{"dataset": "photos of arthropod specimens (BIOSCAN-5M)", "horizontal_flip": true, "norm_position": "pre", "activation": "swiglu", "bias": "all", "patch_size": [8, 8], "residual_init": "zero_last", "lr": 0.00086, "eps": 1e-08, "batch_size": 256, "lr_schedule": "cosine", "warmup_steps": 3400}
Rows from block 2 of a small multi-label image tagger, named by matrix and row number. Rows with one number belong to one neuron. Each number is 128 + 24 x the weight over its row's rms, rounded and kept within 0 to 255. All counts start at 0. Numbers have three digits each. After the name is the row's rms in percent of the matrix's.
After each neuron's rows are labels from the 100 images, of 14848, where the neuron reaches its largest size: "strongest on" is what is common among them. Only what is clearly more common there than usual is listed. The data: photos of arthropod specimens (BIOSCAN-5M). In brackets: how many of the 100, against the usual share in percent.
# gate: MLP gate (model.blocks.2.mlp.gate.weight, 960x320), inputs 80-159
# fc1: MLP up (model.blocks.2.mlp.fc1.weight, 960x320), inputs 80-159
# fc2: MLP down (model.blocks.2.mlp.fc2.weight, 320x960, transposed), outputs 80-159

gate.254 103:123114141128093139137106104202193152129093153167125118117131120143153152122149125146127103114121135145101075172091102108101151120161097111129132152110174107116148124136117152102139148147113143108136091118095157143117159137146151145131175206
fc1.254 110:100111116096171126137117133123123175117104128112100153150100142137126161149147140160126133184183142121155145154105119149114088115139116116140165153103103103170107123149107077117153117114171151131167130132123134160108113128123119149116108158
fc2.254 120:104146104128153156171183131130170069128147127132119173090119093145125148150179124113138114141165109142109119124144128105141121153140153146160109106102176153107114133090060115101130119143118110101150131135147144150131124134131145108150128186
strongest on: order Hemiptera (34 vs 11.3)

gate.409 097:164122133102114135160137136103119128115110092126149118100095161079167159140109099122140136159103122084122141129105144181118126092189137130101106181150103137131163113097149094107130129112128117153183086117093139144136137089126143157156118136
fc1.409 087:114106114120140131125125135125126179156134152149128107163160151152092060132132149142109095117134121155128136114147111093112123108129111128114114129116126127135163113150140135130128167132156132093138133119129119140119168127179131116117121141
fc2.409 069:152136116088112093138079096157152131138118131120166112121142137148127109143158121125132110124120112112102124134136119159146147164149151139147144113133148138109099126132081097105106148116191123093147123115144092143125135144171108095123123081
strongest on: class Arachnida (43 vs 4); order Trombidiformes (35 vs 1.5)

gate.264 104:110134160142115078132144093101136123150103144142135092160096147086123146116097100136114099137124136151135136133132103155140178121145110134089138159148162139118095119132120126125150085108139090151124108096137108133132096078098115160145124141
fc1.264 101:051136159089083137104125092107121151110114130143152150136107137129099118128104148169074144169143120138153118121084103140072110156161159140125105141160137174115152117114108104114077119067119149159132144118107102095074136094149144112138134166
fc2.264 113:127117080095144136182139124141089130123096134183149093138146075107115119172127084164092084146162106125115149131159123152111111126135127127141103094131128112106161116145115164130116098140142131126098078139085144142111086116096136126141109118
strongest on: order Lepidoptera (47 vs 7.3)

gate.760 091:141139131153115153163136108138121101109088106120117116127144122132127155165115080151112115118091146096133091149118154076104084147118080162134104109149187117165118091167125172088170149086102116152113157132079141110117135132142137115127136156
fc1.760 084:072130144166135108135088132120166135138100187125089111105100144149136107124136131136147144141155126111135085124101159108188115114162096113127125171111160089174136130135151138126127160180166145114126120123124151146108114126130177147110119128
fc2.760 085:082129119141091178140140095155109142127159110131139126154166102137057105144129117156147143095146153169102155105152152041104102107129139103153124119085158140137112120157170135121097140180140139094124107151128142137089108166121146152139118088
strongest on: order Psocodea (26 vs 3.7)

gate.537 110:111108148178112130141095142143181149159131095137117115116156153114123118143112145147118137122116132121113130094099121074133151084132107146100111127075119141163140133159108171119135149124131110143109136120127122124097123115110067149108142136
fc1.537 094:108143113154165107133118125159106166136134166082145155128120123134148124145129128139127123144144116137139111106153102092112150153112128115120099138102132114105158125142131136193127136149133110147130157121153102100169136132163143145107125123
fc2.537 093:149090144076147142115131142142124104116105121156143146119110124159168106098133106139124121108115158142082105129133123177130107159141113133086138084147097136085150152112127123124122132115133138107134109146154158176147129135143181116112151136
strongest on: class Arachnida (27 vs 4)

gate.383 099:091127158134080133148119139137112140101118125149114121157107072085124129117123082140168100145139123141121097151124158124162132172187140112127109129081161118130157114164137157142135136120148102107111120125092154099143092163148130100158155131
fc1.383 103:117101080159090096136147115135146094056101129114106125074074124124166152169179092146142117138101119141091168128133144158117105114134116154168152129132119133130149119149125107142132128122146096149157136117135163143141151165178132142140127113
fc2.383 102:105173133181123127135112127097151143120108146086163147152070141100130110113108158133137129076140094133123130154135098099138149134120162161149162120112140120115146116143090135162161109168122102110154124155167153125086126148144134135124091113
strongest on: order Lepidoptera (31 vs 7.3)

gate.130 102:125140135162151119156107145117117166112137104097139117140127108089140148142130119116157102148140129097143131137113101108119143103118102093107114152106141118115159139133107113122167160098107053150124117095134109129131130107186121145159063152
fc1.130 088:116130145136145134110127097100155102112175077120127110151113138073124133133108116097127077118189095125121122103131160122129130124173160116141100142138075101080116085100163110147142094169158161119127117134157144094172179121103172153173133110
fc2.130 085:157152107095158103134128162142117131150116108138118108102058134154182152161156107154150123106129144117136119136162155123160143105115114132131151102107162154142098154130146140154133069139111147171100149162107135177129120139104088118136186166
strongest on: order Hemiptera (30 vs 11.3)

gate.546 106:145124157108132075143121120126144149124156137120100138117117166115154121151125131116119133114125116119157128135093145126154124125133124176094113162097125122134163137107134107108132153129129112134112152107094112109136140157122090190103147132
fc1.546 113:109133066167183131191166146102097110081119152135137110074067112126113125092151116096129107143150101103180131098140137158116123126110137138139135112119115109120161117161102158111125100115096133119127061111156147098127129108162106118144091095
fc2.546 107:147107123098108120076090140156128141154171152160150162167157126105129087161091125159151173094132132098103112149131138175089127119165115146127182134153146159152112092132144107135163166143136170116138137127121138128113193131125183069122129118
strongest on: class Collembola (25 vs 1.9)

gate.706 108:153126133130100091134149140148146138171138106145152135141138080124090127124149125097135126138133146117189125153092134150142169142119122122145146126145132164110177150131142129111106143094112131136121154075128085083146122109106079141137137154
fc1.706 110:116156187096130122164074149148134143156152176150156120137137122146066131123148167129114122152124121180103155109111123087143127148169128128164131120101110080099125113089119135123130177161116124160148140119114116114150142158127087151136129164
fc2.706 107:170111113110113124141146128074083156113039126173117109119106129119123166130140084098086113126144147112103118120115101150121084126124110113143131144112148130126160143120091097118142154123122139086138080089124124138099138160126158130137079152
strongest on: order Diptera (84 vs 30.7)

gate.585 100:140137140139130136115116132162125146140089132126168143137153127100118159156076132146178093116124103159155133126081147143123113111132117117129138155145094110096114118118135103106138148118142143108152143088071108141137158113119146113147140134
fc1.585 099:171200117176147151133090141121124147116123161159122163127146128156120142159177130133120105123117089112121101110166098124144152138116103125133130133133119119101130143104130110093115125168157186129109130142151100126132125132084160160078129124
fc2.585 105:134116131117139135105161136153102129141177152075169117108101183161184112107130175066159170080081089140100088107132117072114115131156146157117143123126109093156128160129119131122115142130101161147140163097123107105150175117099136109135180132
strongest on: class Arachnida (26 vs 4); order Araneae (25 vs 1.7)

gate.588 093:132159148153100138139134099134127113117138138108102132112105117069134143146144089116125151142157132136142101138140144137079129105119124122097118122130100131132146118117134134127142127110037120125148162099080149106100121174160148101129113089
fc1.588 102:134129141104104127125144138159129154149144113149109162158130122163111095144146160165128135117121109103119142135067129180147096096149138106120160139119085123162129116087150098115149150150150155122121128149078121142128129126100118102127154148
fc2.588 105:157128108168153124116122157077135129103116145128136148135120118116099165143168140087158142146085134165110111138114127104143139127169157083091176142137155161150142114153141163143145165141076115166103128126158165102129083109131130116142119116
strongest on: order Hemiptera (29 vs 11.3)

gate.143 097:135138066128110128087151141105141127133148103121128141109140134129069089102125134138083113152155101095143151119084113149103139131133138114131144132121081134136159136133106148148160114105134112170158109094139112102160103102085138138119045152
fc1.143 100:125136113100138117121151156107084080102141120142111133120095166157117113153126131077108131122116092097134148119097116127164111113112152140115137110146116131141133093101151132149102111139100097133141081137156133199166091169122150133141144079
fc2.143 102:103158090100141169128172123089119084089117121121144136116120075156127150096166120197160113152150179134186184121139099120136123095103097157151103155127106135117151137120106105143118119121138120145123133147161126106076110141130108143125140114
strongest on: family Limoniidae (26 vs 1.3)

gate.510 095:127145107113159095105121149115195111170140110096151137120132101089076159155105105140102106098105149142163125187129139138127147174121074159157139121161116153124122165161089131135127072096118110123105147140126142105145091132090139128119075139
fc1.510 106:099125082159142123160145090166142129105150147103123093079175141128180137145135155112129175112150138153142144140127171136127090115076113160082139133130126176109097143123131133102125157120128122121157155119157101098145103106159106136104103124
fc2.510 113:130161154119107122113094119110129150157134142103109105126097161130105103125147107170174116124167152152153165094112075125167139111141154132149149178187107116158086104144166131180129108121111158140114140113110131138114114144138124156106144118
strongest on: order Trombidiformes (34 vs 1.5); family Anystidae (30 vs 0.5); family Coccinellidae (28 vs 1.2)

gate.612 103:119124145126132130076101133080142092089119103148114137161119110122138124103128162152138092139108117157133117161114093140135161132117105145104100150119164142149132117102090145132113083146133131164136093091099132131100137133132068117159120142
fc1.612 100:106125125140174134136116157125150169138131108094122123158126156102117133112131135161153145091143167147101124138132100110112141144112122163143109099131142137070165156147114151150178128137111136080144154129151117099106174129117099134158172143
fc2.612 102:135148132115149149120164146165136150115111137118089135109105157155139148117156114172137115170148154109140132133112133123142126089115082130142109134120114143150100144100110165122115093136127128099144097128169104148091093131165142158104077141
strongest on: order Lepidoptera (26 vs 7.3)

gate.733 096:110090175086107082147134143118137139165154084141119148160121148127165172110099092097147127119099105119096137134084113159127113127126148096117094159155148120154150102100153098104123118113125130108083107094123096123119130114173131106142145108
fc1.733 092:126094077114144139136140121119147177125093132140123100140139147155188145165131126124146100152133152184136137117131136069148093108124145143141120177114136086110103136138097105125108147113142138112153134147075130136139166138098092131150127113
fc2.733 093:087133148107139139137121147130095157163093152124129111096121126155073140129149108142129080165129171103173132148176086155124111097102151148104156145161098165131133106089175106128129095101123129079130151114141126176107082132112121069151133109
strongest on: order Araneae (29 vs 1.7); class Arachnida (29 vs 4)

gate.183 108:075136143091118144191131128162149127110144133106126101136113111105127143121132131105141114140162169114125115138125113130101136090142151115111099125111152105125112100138121155128120106112126096155097115087131129114177079151132077144187103121
fc1.183 109:150143131138143131119118147164125126145098128165158142124152130110107125122134166147116095075124082124082138120149097059117143125131132064132103115134135138130112096122110129163136105147138108167114067094109158154108128140145183147138163150
fc2.183 115:128099093175159155121137152159110129133142158109138118101113124148147117094086111124164140111160141091120133128129105146175106086118120128107186128131121152164120142156118136125121154106105077149084105132102163116121131139123138107102144086
strongest on: family Milichiidae (39 vs 1.4)

gate.65 095:083100147146097100113092137150199109166121160122119112090120124153117115092140146131128151141131117127138119150102130151151122126121084123106140211082114105120126133137153130122109113091167129110126155125119116124100131092145113169085140145
fc1.65 100:116100098120085144152161089130144145114105126169146163124103150166166148127134151161120157102111109133171118131088162140156107089163084147121113145112093162113164125098124124088109156109100121099173114158130139148128157149107159150139135119
fc2.65 102:128144128114178142100114119150112138111108149086108132149104109108110101134134144127077083145155119130109091123146141104094152103100113107160107085137144133135134142167077145160156086134136121131118145155108130067142135142119118119093128093
strongest on: order Psocodea (43 vs 3.7)

gate.663 098:135134148182155140189122142139142155139133118098114119149137139128127163176120143151110120153120113089144115131146114113111127067129072112136121168117127160118120117117124124114188138114090112129099128128140111134115069113103149158137111130
fc1.663 093:139123119107085088115122122115101132114124088118134148085147065112075130138091124123174129117126151147092140173118099140142144143118139153188167102178129127123135140134131159144098113117126109144107132149131116144148147161115150145138089108
fc2.663 098:150103112143139132124110120107149123171101134075117099109139154103165130164101127085126085123108127134104140141148102102177161131117117133125145141142142104114101123156123139144155110130113108124136129076150162148183148130111148125142108130
strongest on: order Psocodea (25 vs 3.7)

gate.306 092:121120111165098125154102169154105170144119145124107109155151109102164118132135104145128134164088137186107133158082147136125112089121067150134140135125102138172139118138143115112157163079162137152136137137164142117139091119136109105116105135
fc1.306 082:121137134121143108174105146125113128081151120091120140114118093141060083162147115169117115116131162139116141141149071120088102146109128131134123130129142088148117124121142150145128126154157126144153112106158127154128130126126141132115082103
fc2.306 092:074114149106128138138100161130133119123129138101153125117116147143178060157127170146087166125087102157128106121124129184121128090138138133133150161124141112146158125132132088082173122147141157140161183118100114127112131156153161129144124136
strongest on: family Milichiidae (29 vs 1.4)

gate.79 104:116132150178132108128090111143158134140093131151161135139114115098076136176126120138120083091138145116151111162133127129137169162166105130117088097157131119122162081147108158137126130117111126169105141114126162145147101138110125160130144119
fc1.79 095:131104175117129120122159121143144119145178141116103098090114184113159108088160142119136181126098123138099082109124149115137133116109098135086079131097108134136180142113152117101137155123104078090100126173188149133150136116129112123131157177
fc2.79 095:140144111180138157110106131109139149139118151106135154126139150135157117124089158129156122110172111121133165059133112117157130091171112137106117122128133118175089138127135123109153110126127146124094102124168138108120139063126109137108116107
strongest on: order Coleoptera (51 vs 16.8)

gate.507 103:141112107165139139116125125145135146152109104128120156158113173102165141149130116136127107095089135125127131152096122120114121103143109125141127142147143136132113097123137141130145130115104100132083124111146139170128087158110152150124151157
fc1.507 099:131127142138147150151122136166103168160128183132118162133103158098127130165112155130137155166115146153149134103148152119156132102195093119122127150122144128144106186099127147132163088140119125151136116155126112120158140066118113168131118143
fc2.507 086:110116149159096137105069157128085146146092176106137143130174159155128147167113105149139115140097171157115147123119085124101132143133144109170149116100133090103130163136115097147130108136124090125102105146161137171140126161151103121116162140
strongest on: order Hymenoptera (46 vs 20.4)

gate.429 107:146133104124129122163135149132112124109109151134105138119162126129129135162146121168101093157145074136124148165106148122148100106119112113144159138159100147080150086105111145109136118100186104136115130124112136087143122157129150180131109166
fc1.429 102:125097112164131153129152143155152138144114122097134167112145134163119140151136162123142171126155092136157115163153139118168120097089107151138174157128100168154162150133089124120160161101123138132090171141110139093126145119118160126091182153
fc2.429 089:118097132115154158115097127111116084080139139127107134162132148147144096097131119154119133181101118154142148180120139129080116136110132164115085110121092141154111132120131126094159122113134089157114124124165139107126127107128132138132117136
strongest on: class Collembola (26 vs 1.9)

gate.201 092:122111171146109133128124149116148138170171085134135175072151138123122154128108134146105128133108110120140097141119153120160139136135120135096110150123155155118137146103126160118112125144130129134094134136140099096094106103099112142119148154
fc1.201 098:141120145163109083138124113168101113095115146163140121106135119118120111073103168138120142108133101079135150131137118090141134151138130110128131105158166145153155124124079153134116108126121154159162091128092135110128161143119125143123100155
fc2.201 109:110086109110118120114112137113134137104065132126106160125180090096091149112156106148120160132096097110143119138120073097116091135109149143098182116108122072104166114148135147139152176089141106088139142124111138120112129079164111136113156134
strongest on: order Hemiptera (52 vs 11.3); family Aleyrodidae (29 vs 1.1)

gate.616 104:086112125149118093132162157103153107117120132119117104125069143142136149137127135157145116157124128171122137124102108116140138110127068149143148171164142123132142093160095139127164075114130122144149081109137100137174122091150086126101072183
fc1.616 099:136154174148118186160150118156109082111130141106115091112126109133155111151129115140138108116129145108139077130160117181143128092149097149143155115141171079138136132120130185100130122162155130107139125139154122136157139153180128123142133141
fc2.616 095:108133105172136121108115134104140142105106156099107149135128112090073110105118158096144152070147168112126104082098142141157139146145113110086142153178131095121166130105169093155136145124132146139187106131134130126098138082137132125109148121
strongest on: order Lepidoptera (48 vs 7.3)

gate.722 099:123098144151127107125128114110139085163120121170122141114098104073108160091140133113155121155118092130144098168134079108161137148172132151156137142139089128109180106136126158106136120137068102141150119108139129059081179118134123117136160147
fc1.722 105:114149168110117094134124085144139108097170154124180120084092089120142120103139114153107109122148155115116126098101136140118154156086157125170157117161143111117136152103146134117141138140130146173117162099124121125146184155131135123170122118
fc2.722 103:127169147132165110147189085125126118119137093143101131128115181090116112166087112060120112124134119160174122158152066152110125122141142098084159123113098117137103123146117121116126137160149116165112120100099105145101098111133145130204122083
strongest on: family Limoniidae (25 vs 1.3)

gate.453 106:110150154158128097143107118123150117100132094101093172113105108110064128151144128148139107147162158097165150103078075131113119136135136109145179123104142123116129108126144162123127081145143143157097111102104126140110066115140105123172131114
fc1.453 099:115129154135128147097101102198120131112123116100140138165139107150136131133137120108128136142122104174113095129137149100118151157169147148115137116121102104168126101116126152118135149137084117127172129156130158116093150159114128122133149089
fc2.453 087:118113146076134110149155112120098105115139086122130113120105147132106172122123135129147136106134115151103151102123101101149151155150167128098110105047113135136092101079130125145119122125103135112142140112136140123127116131154094137187157140
strongest on: order Coleoptera (54 vs 16.8)

gate.327 114:127134126114131117162132107162145131124114111121116144098161134158120118166089129145096103142152152102149146149134132169168106116107104163127156162149132102081101110121136131102145103128106122134145125128156088143141129102133103155132120144
fc1.327 118:135149089129172133179137126123142112096118104096120103113123126151094112186115144126097102143136125120118128083189133119110117139116107154155126107085162114091072137117103126097157104126145133127140132102140132146149131125136091132144105115
fc2.327 122:135115152146111125116117153105108122145147130151148133160094097097100170086125120093147160097099120138119106139115141103135103136084143133089112162127111112148200128128156117145098162119148164150116108132104154101102137166157121110118151127
strongest on: order Hemiptera (29 vs 11.3)

gate.617 094:107124173129136125075089139092122167149143135143116159178194137108130144144103116099140143121112150209141135126135108119125142133168124108142108173082105107111123123135136104150136101135113117123094121108128115163081149086150131163130148154
fc1.617 091:114112137144168158118141151125111146144100127106166132128116137151122157124141123148144095126173108110158177090111117114116124127093128122108149093098137127096097108122130155183139091094099118134189128121106137147139151129169145153111115108
fc2.617 097:123129109128130153085112114136114154110132132089145142118124152103164119163162096122085128160105094120130136149117091142141155093060153113118101154096102117116107138137097132120112163124081104100090079126146146120161128105151130147079150120
strongest on: order Hymenoptera (45 vs 20.4)

gate.459 095:144120118109122106097106136119153134134106108116096134110126147070114149114099116124152125127116100138187130111088115152174149088076146176135122174152122145091130106124128116139109145126103116154109172107096098131088125075100152130115098145
fc1.459 098:160130102135150089125136095142125128121137116097043093109167150130118111121116165152173142174153116149116137091151140112167112096130141129093150133119101135151099135151136144123119131131123106133110120115152158116118142112165088152146095104
fc2.459 104:132156123097144120146114159133109104080117116161143082057104142128061144120178145126085133135134121136090101097143135085092089119127096096150108085112172108090133100128125155135166137107119094124119096117057117124176128166132116100129159172
strongest on: class Collembola (30 vs 1.9)

gate.712 102:125144127114114112123085094143141132107078105131139193090121125152066085131114158139125149144124113128135130121106102108122094125117137142109084132136131131057108135089120195101142122150122147169137120123152111164127080123144138123172145119
fc1.712 099:110149080147149124157112158187101131111142154123103152118119154119127116149115147114112150096086194138101113113111142093138112132093095164144134092153162153129097118122133104153166108101164111132137101162133130151161110108112081130076124124
fc2.712 105:151145108150132105129147127094152092148110076142089089159131146169130151158157135164169162150143116099147136087122120152143143155152147115110107127089132129105126158122129124140140101165132133131147115094126163122116118166095180102133151128
strongest on: order Diptera (64 vs 30.7); family Limoniidae (38 vs 1.3)

gate.476 096:124134121082110137148131087151129187117135125097134144132103101128080145158134142157093100159129159119135104161155105135123129200165109133154131148134143125111160132104083177087163117099086094133158112117123142119167105161069133135140143120
fc1.476 091:140127143176122085099125080143167146108117105141124140089147080139105141079082151130160151093177088113149117117090121150167114144144110144111164117142079160110125176111133088181131151181145119117163134126129143113137129121137139130102133147
fc2.476 095:140148114148132126166134124153056150095123150102126127105108124137114130108126138149088115137083130110160108145147125101109132107092155167143103124129143171139124183121082077114115102097093119122108128100133144124112135086105101143095108137
strongest on: family Milichiidae (29 vs 1.4)

gate.740 101:128104120145136065128146124132125161160127116122125123128093135104105148096127141151152085107158125168130133091134140123090131117123146080085132139107119095097093137155122078141114146087091119137105154075077139082127116082089121140112150165
fc1.740 101:159125118143126128175097137143143125133130123147102098145159088147083107137157142121159121157151117159047125150117128075155142144098113143120148099133140102076128132095126136149129131135183119149064130124159133124160098148183138117104111131
fc2.740 104:150124115099152112145161155129116135089106149127127119119113165134169126142123134148176127112138136149145071114140133115105100106146121174150139122082127157160149144159091076074133149159123121140098117140115147115146103149161094113092107149
strongest on: class Arachnida (26 vs 4)

gate.498 093:149146180136125126153135119176129113130114117130098138200098108132128154128104123163136104126120111129138133156119146129091135135114101110118112088155135142150154113120114135103138113133090102119148104122045144137109150161102177161138153122
fc1.498 089:134163138117160110168168152117151111090153137155131162121103117186111096118157121136119100074084147109141125139099111139134144156097130141125102102140167189147115123090085130140145142131123102198117101105123109117132137110121121175114129144
fc2.498 093:095130090141101125117114144102090113119142148117119168077151131163122066105153130123151131075142143169142101115141140134173119135126121095174173145116142136111177103174132155144086164160129111139101115141098146133142118155142115122127120121
strongest on: class Collembola (27 vs 1.9)

gate.39 106:119109165092108120133102119108143149145125057128127149156116101107106169106114128156097148123094157142125129152087103106140110148122128136132132170117108112165174071119127148147144170104119118102130141139092126134109124170116158138113148152
fc1.39 113:101135111132141123138105124112148120137103132117138114126091119112115175121147118108109113133135159135158107111140109095103163155119127150155124087143162143111071105127118188152130111136103127108125100147168158113129102125104116152111137098
fc2.39 117:092090112155156156110103134120107135110115129162149102134165137116150110090167112093079143162129083152109144098127117119121131155143203151135146115113151084160143108113135122107110140125058137119127130113126142115116113135147126138129148159
strongest on: class Arachnida (26 vs 4)

gate.296 093:104120154161085151124126089095153095149119133122161123166096146092130109133123128111136130126140116120149160125067098161122099131168108130126117166125119128117106109106127143143157131131159102123107089107145121127115140144096160137146159150
fc1.296 094:129133112153120146131141123097110155148170105130145147122103162201145131127109145139123162108127133138114110109156117129100159150157098092091141130079131139148157141133131102062081143179151180123141136118117102123144188157132146073143154149
fc2.296 088:129086079184128150120151129126113120123148124126154116143083157165169144150135138117050147125169141086134134077108105129129138154155093082119134155122126107114173163120113112108147139116103123160153096133116120136135136120114112154126095087
strongest on: order Hemiptera (35 vs 11.3)

gate.428 101:100115118169097107121134098139121183136093151134085109102098091079137144131106095120105120120176138131146132108099095140139150128139098130128124137150103086149145115152116144126134087116125098119106110119145167142152078096122091114133143126
fc1.428 105:130105146131096127110118130158082109095129108145109115139154119142129155093122135188188154114114121173118093139106134132180133117134095110113153149131115134107142146143115085139147141079137102102095094158140164092142121155133132128112133151
fc2.428 104:109126134117141147097127161131100129155143198117120123135173117092130119118117102088147099168133132140127106124158127114116099115125136137114150114164155106141100123144136093149129133104121116134106089123122156092138136135151094081089107119
strongest on: order Psocodea (28 vs 3.7)

gate.186 100:126148133096092139154155112117150103086160128140164124118112130154143115135127123136111155161085171116125065131112114112111143144100113110110074145152139131124124107158113110110139110086135116123087160102129075129177111140145131112137106172
fc1.186 108:120091118119121114153125149088116107135132164130125132098118086123129100119168173136107123124130150102138110147114119106163180147144103106122141112148133133129164143171133148144157136126176165107151117163155125115112180181160108101115127124
fc2.186 109:157117117161128168130117145102190127085140120135158116115083135114105139164140160112105142138120168159144098136098146101109115080141151154110157144153115137122149116123143161088162146126109121105157151171107123166136149119139095127136143132
strongest on: order Hemiptera (41 vs 11.3)

gate.642 104:111120129124167110125131153149146132128078113129098136146109123148106172107122131150135112137106135151132126174114164151130138109082090112107101133142122157150143119128107125092127133148105131099098156142128117120133130110073091121136093131
fc1.642 107:148077145150117135101149133107133110166103168157102111189073130147146158120153176095144094117147129121129119171123138098172144143146112095142156137135124127178150132143120114130151124123142160090055154155114146110114140115114139075112125145
fc2.642 110:055145145149114103105090155116114155079103140133128157149110085125114115117109136131127076128120173162181162126152073086114135117134172158108134105159162097171122142141098119186113068145101122123150105126123120133118133172131158163112140141
strongest on: class Collembola (48 vs 1.9); order Entomobryomorpha (46 vs 1.4); family Entomobryidae (45 vs 1.2)

gate.551 108:095100116143122104141074124098105129160162109124126140121167154118115144128102134166078139105139128109114119129121124140142144138098076151099144159143118118113102125124089107085145128071106151151155093132133119140140138111113096158121121140
fc1.551 099:121143122141142175131142075132168138138129106083110149171090155097138118139111116134128123135136092124169102167143138148101120126144115163096141134160078175101121072113118155116158120166155097129175183131145139101099104146119174146139125105
fc2.551 101:155115163047126107153121135104144152122144111067126187150107125115108129102127127168152112141123157177123122159160151142138093095173082109099114128116130177166127131139157115128181113142128116130116126122106137125106147103081114108143109125
strongest on: family Drosophilidae (27 vs 1.3)

gate.599 107:129156103134172123189125114146137162118159090076087137151127173150115097181082120128102116139148106117144095108122108138102102141119118139123157140074138083080118116117108161098145138119113101139146145100123119124188103150106085168164135156
fc1.599 102:136124124115155164115109148120111138108123084154117145131167111140150132103114137122120115090128115118112152116105125151193111120066143172125168149114101120110137141103109163133147169117128117128094121139134154124136158165111116114107116172
fc2.599 101:145109096147140145160134159145075149156162132111136124115054092116118143151127127130078089171122125124178147130099151127120121113110155163134117155144104120153149117121134119131156143102117161171118104128132115163145156133119109137086165124
strongest on: family Milichiidae (27 vs 1.4)

gate.726 094:155112086157104152123095129091108147135099119135124158161120124085170161127094113109106121186135130117091172112123091151095117125144145120127099108128086141109121166109115144121141125090125083145162105141194174135112099117096167134157140109
fc1.726 098:108124172114135142092165131146155130159152141121132132133135168124143158103105138140128145093109154119147080165139190107153112116138135137113118106163143129137122183129103087121120111139114138083107169142121142087136172123158140115103148153
fc2.726 104:128129117101127138130100114120111123101095141121123146113141107129124142140130138116116124196111113135100094104094102145103121120099139140145157117166156106127125115107156166132174082121175169118103140138138090115124072184088159119144100117
strongest on: order Psocodea (30 vs 3.7)

gate.643 100:134104138156114113101107137119131135166121102089085162143126146108113155156096102123126175170080152138170121132123088118063133141143110143140150174124106161146108115161137174104178101110129140127117105101140117128137130106121117124150116135
fc1.643 094:122105150082121131094138109116137127157147105111111161152104155123108134129140143122130110122107121125105147126102137138115121115121144135107177170124094111151151131103161135129143106140130136121093203125151105120077133128137109109134127160
fc2.643 101:151138117172142128181130111126172116104095114107110122157090125116086167113136117152165111099141126125174129143118103130121158160146112101129097117102080142104093135117126095109125117099179130155126084131131141169118132132099151176137109113
strongest on: order Coleoptera (53 vs 16.8)

gate.608 097:144110138097169122113122160093118131137122131109103148162091107149165152166091105102135119114122136129109124165102081142135153126142107152158147170132115101146096142117136091094144093129134132147106123102193118129121150061102108124113114144
fc1.608 084:115132145138111146116111138129166171070099094104139144116114099135081160146125074165062113134167153107098093129136166106107110148144126130159055118131117132149151140140145140166129176075116109169167089132093168133145124114083122119130105101
fc2.608 088:098115181116123140126111103148176125146127152136123141121095115137125135136157150134131121114144143120110152159138141122065127102133095106092130118108144130123125144148111096153126134157122114099138133097139105154106123125120165138132131117
strongest on: family Drosophilidae (37 vs 1.3)

gate.452 093:135125146095093106103116113174141142165122098130131120115112134058128147126097110120129129129128084120117150135100105157108099125137098134080117145148145105134138130116156118150136116136108129087136126133078109145180117076151119166136141126
fc1.452 099:117103128118089185120129127098124130131116139165157117135151109132132107119161169116134125123103128111094098095147147113160136182133167093166110121085155085163169117147129140105149171127155122132129090087150120096106138115101155120092137118
fc2.452 105:121123112149143142135153101153094132123122127130102107127152137135145130163115128158139083108129134146131090145137131133117106128134149125151084115135127125125136132127055151119113131119182139089105148058082117104123101124074161127127122161
strongest on: class Arachnida (42 vs 4); order Trombidiformes (37 vs 1.5)

gate.210 100:127129172125182095095167144121100138146122131075107167136113116130092155136128119152146129138146114152128153097112140119153183137075113157119084112132140104122106099109129183132109111104102131142117158107123126121124130087131142082144086129
fc1.210 105:146117104154165167162109138134131137118085148105147099157150111125125137163141133126092115142135134083156139129140121092146141121130099113147140127171117125143146096135116138138153169138128085153140131136110129146134137087131083157084146115
fc2.210 108:109139143076121127139133150122147124075153119129057169112103096114181140128130128132137138101092137153151087171109142120133173153111114101136150117154115128143171132139072119128117103153115121114107139124081132111114143143162164141141125132
strongest on: class Collembola (31 vs 1.9); order Entomobryomorpha (26 vs 1.4)

gate.318 108:132143089137133090137074157140166135081133131124093155111132195117143124192160089129136120185151105095079132134141104106112138108120145130122153117116141132082122111123142125117134105106136120122077153129118115118143136149132078152134103152
fc1.318 106:186125121162129141181169116119132115131123131146140105135135154151147140117134165137079123100161117127145096102123156150145130138141125133147061153110131123106113108113092144092103145141115118155171076115136169146131129102150116133147115111
fc2.318 104:125162138133125113137153117146133092113098118144132131132077102091136121138153107125127121144127106079150155147112117144126130110140131150148151169135174108107149073158076156154121105131148123139124115120143124143106129098114096165137096127
strongest on: order Coleoptera (77 vs 16.8); family Coccinellidae (30 vs 1.2)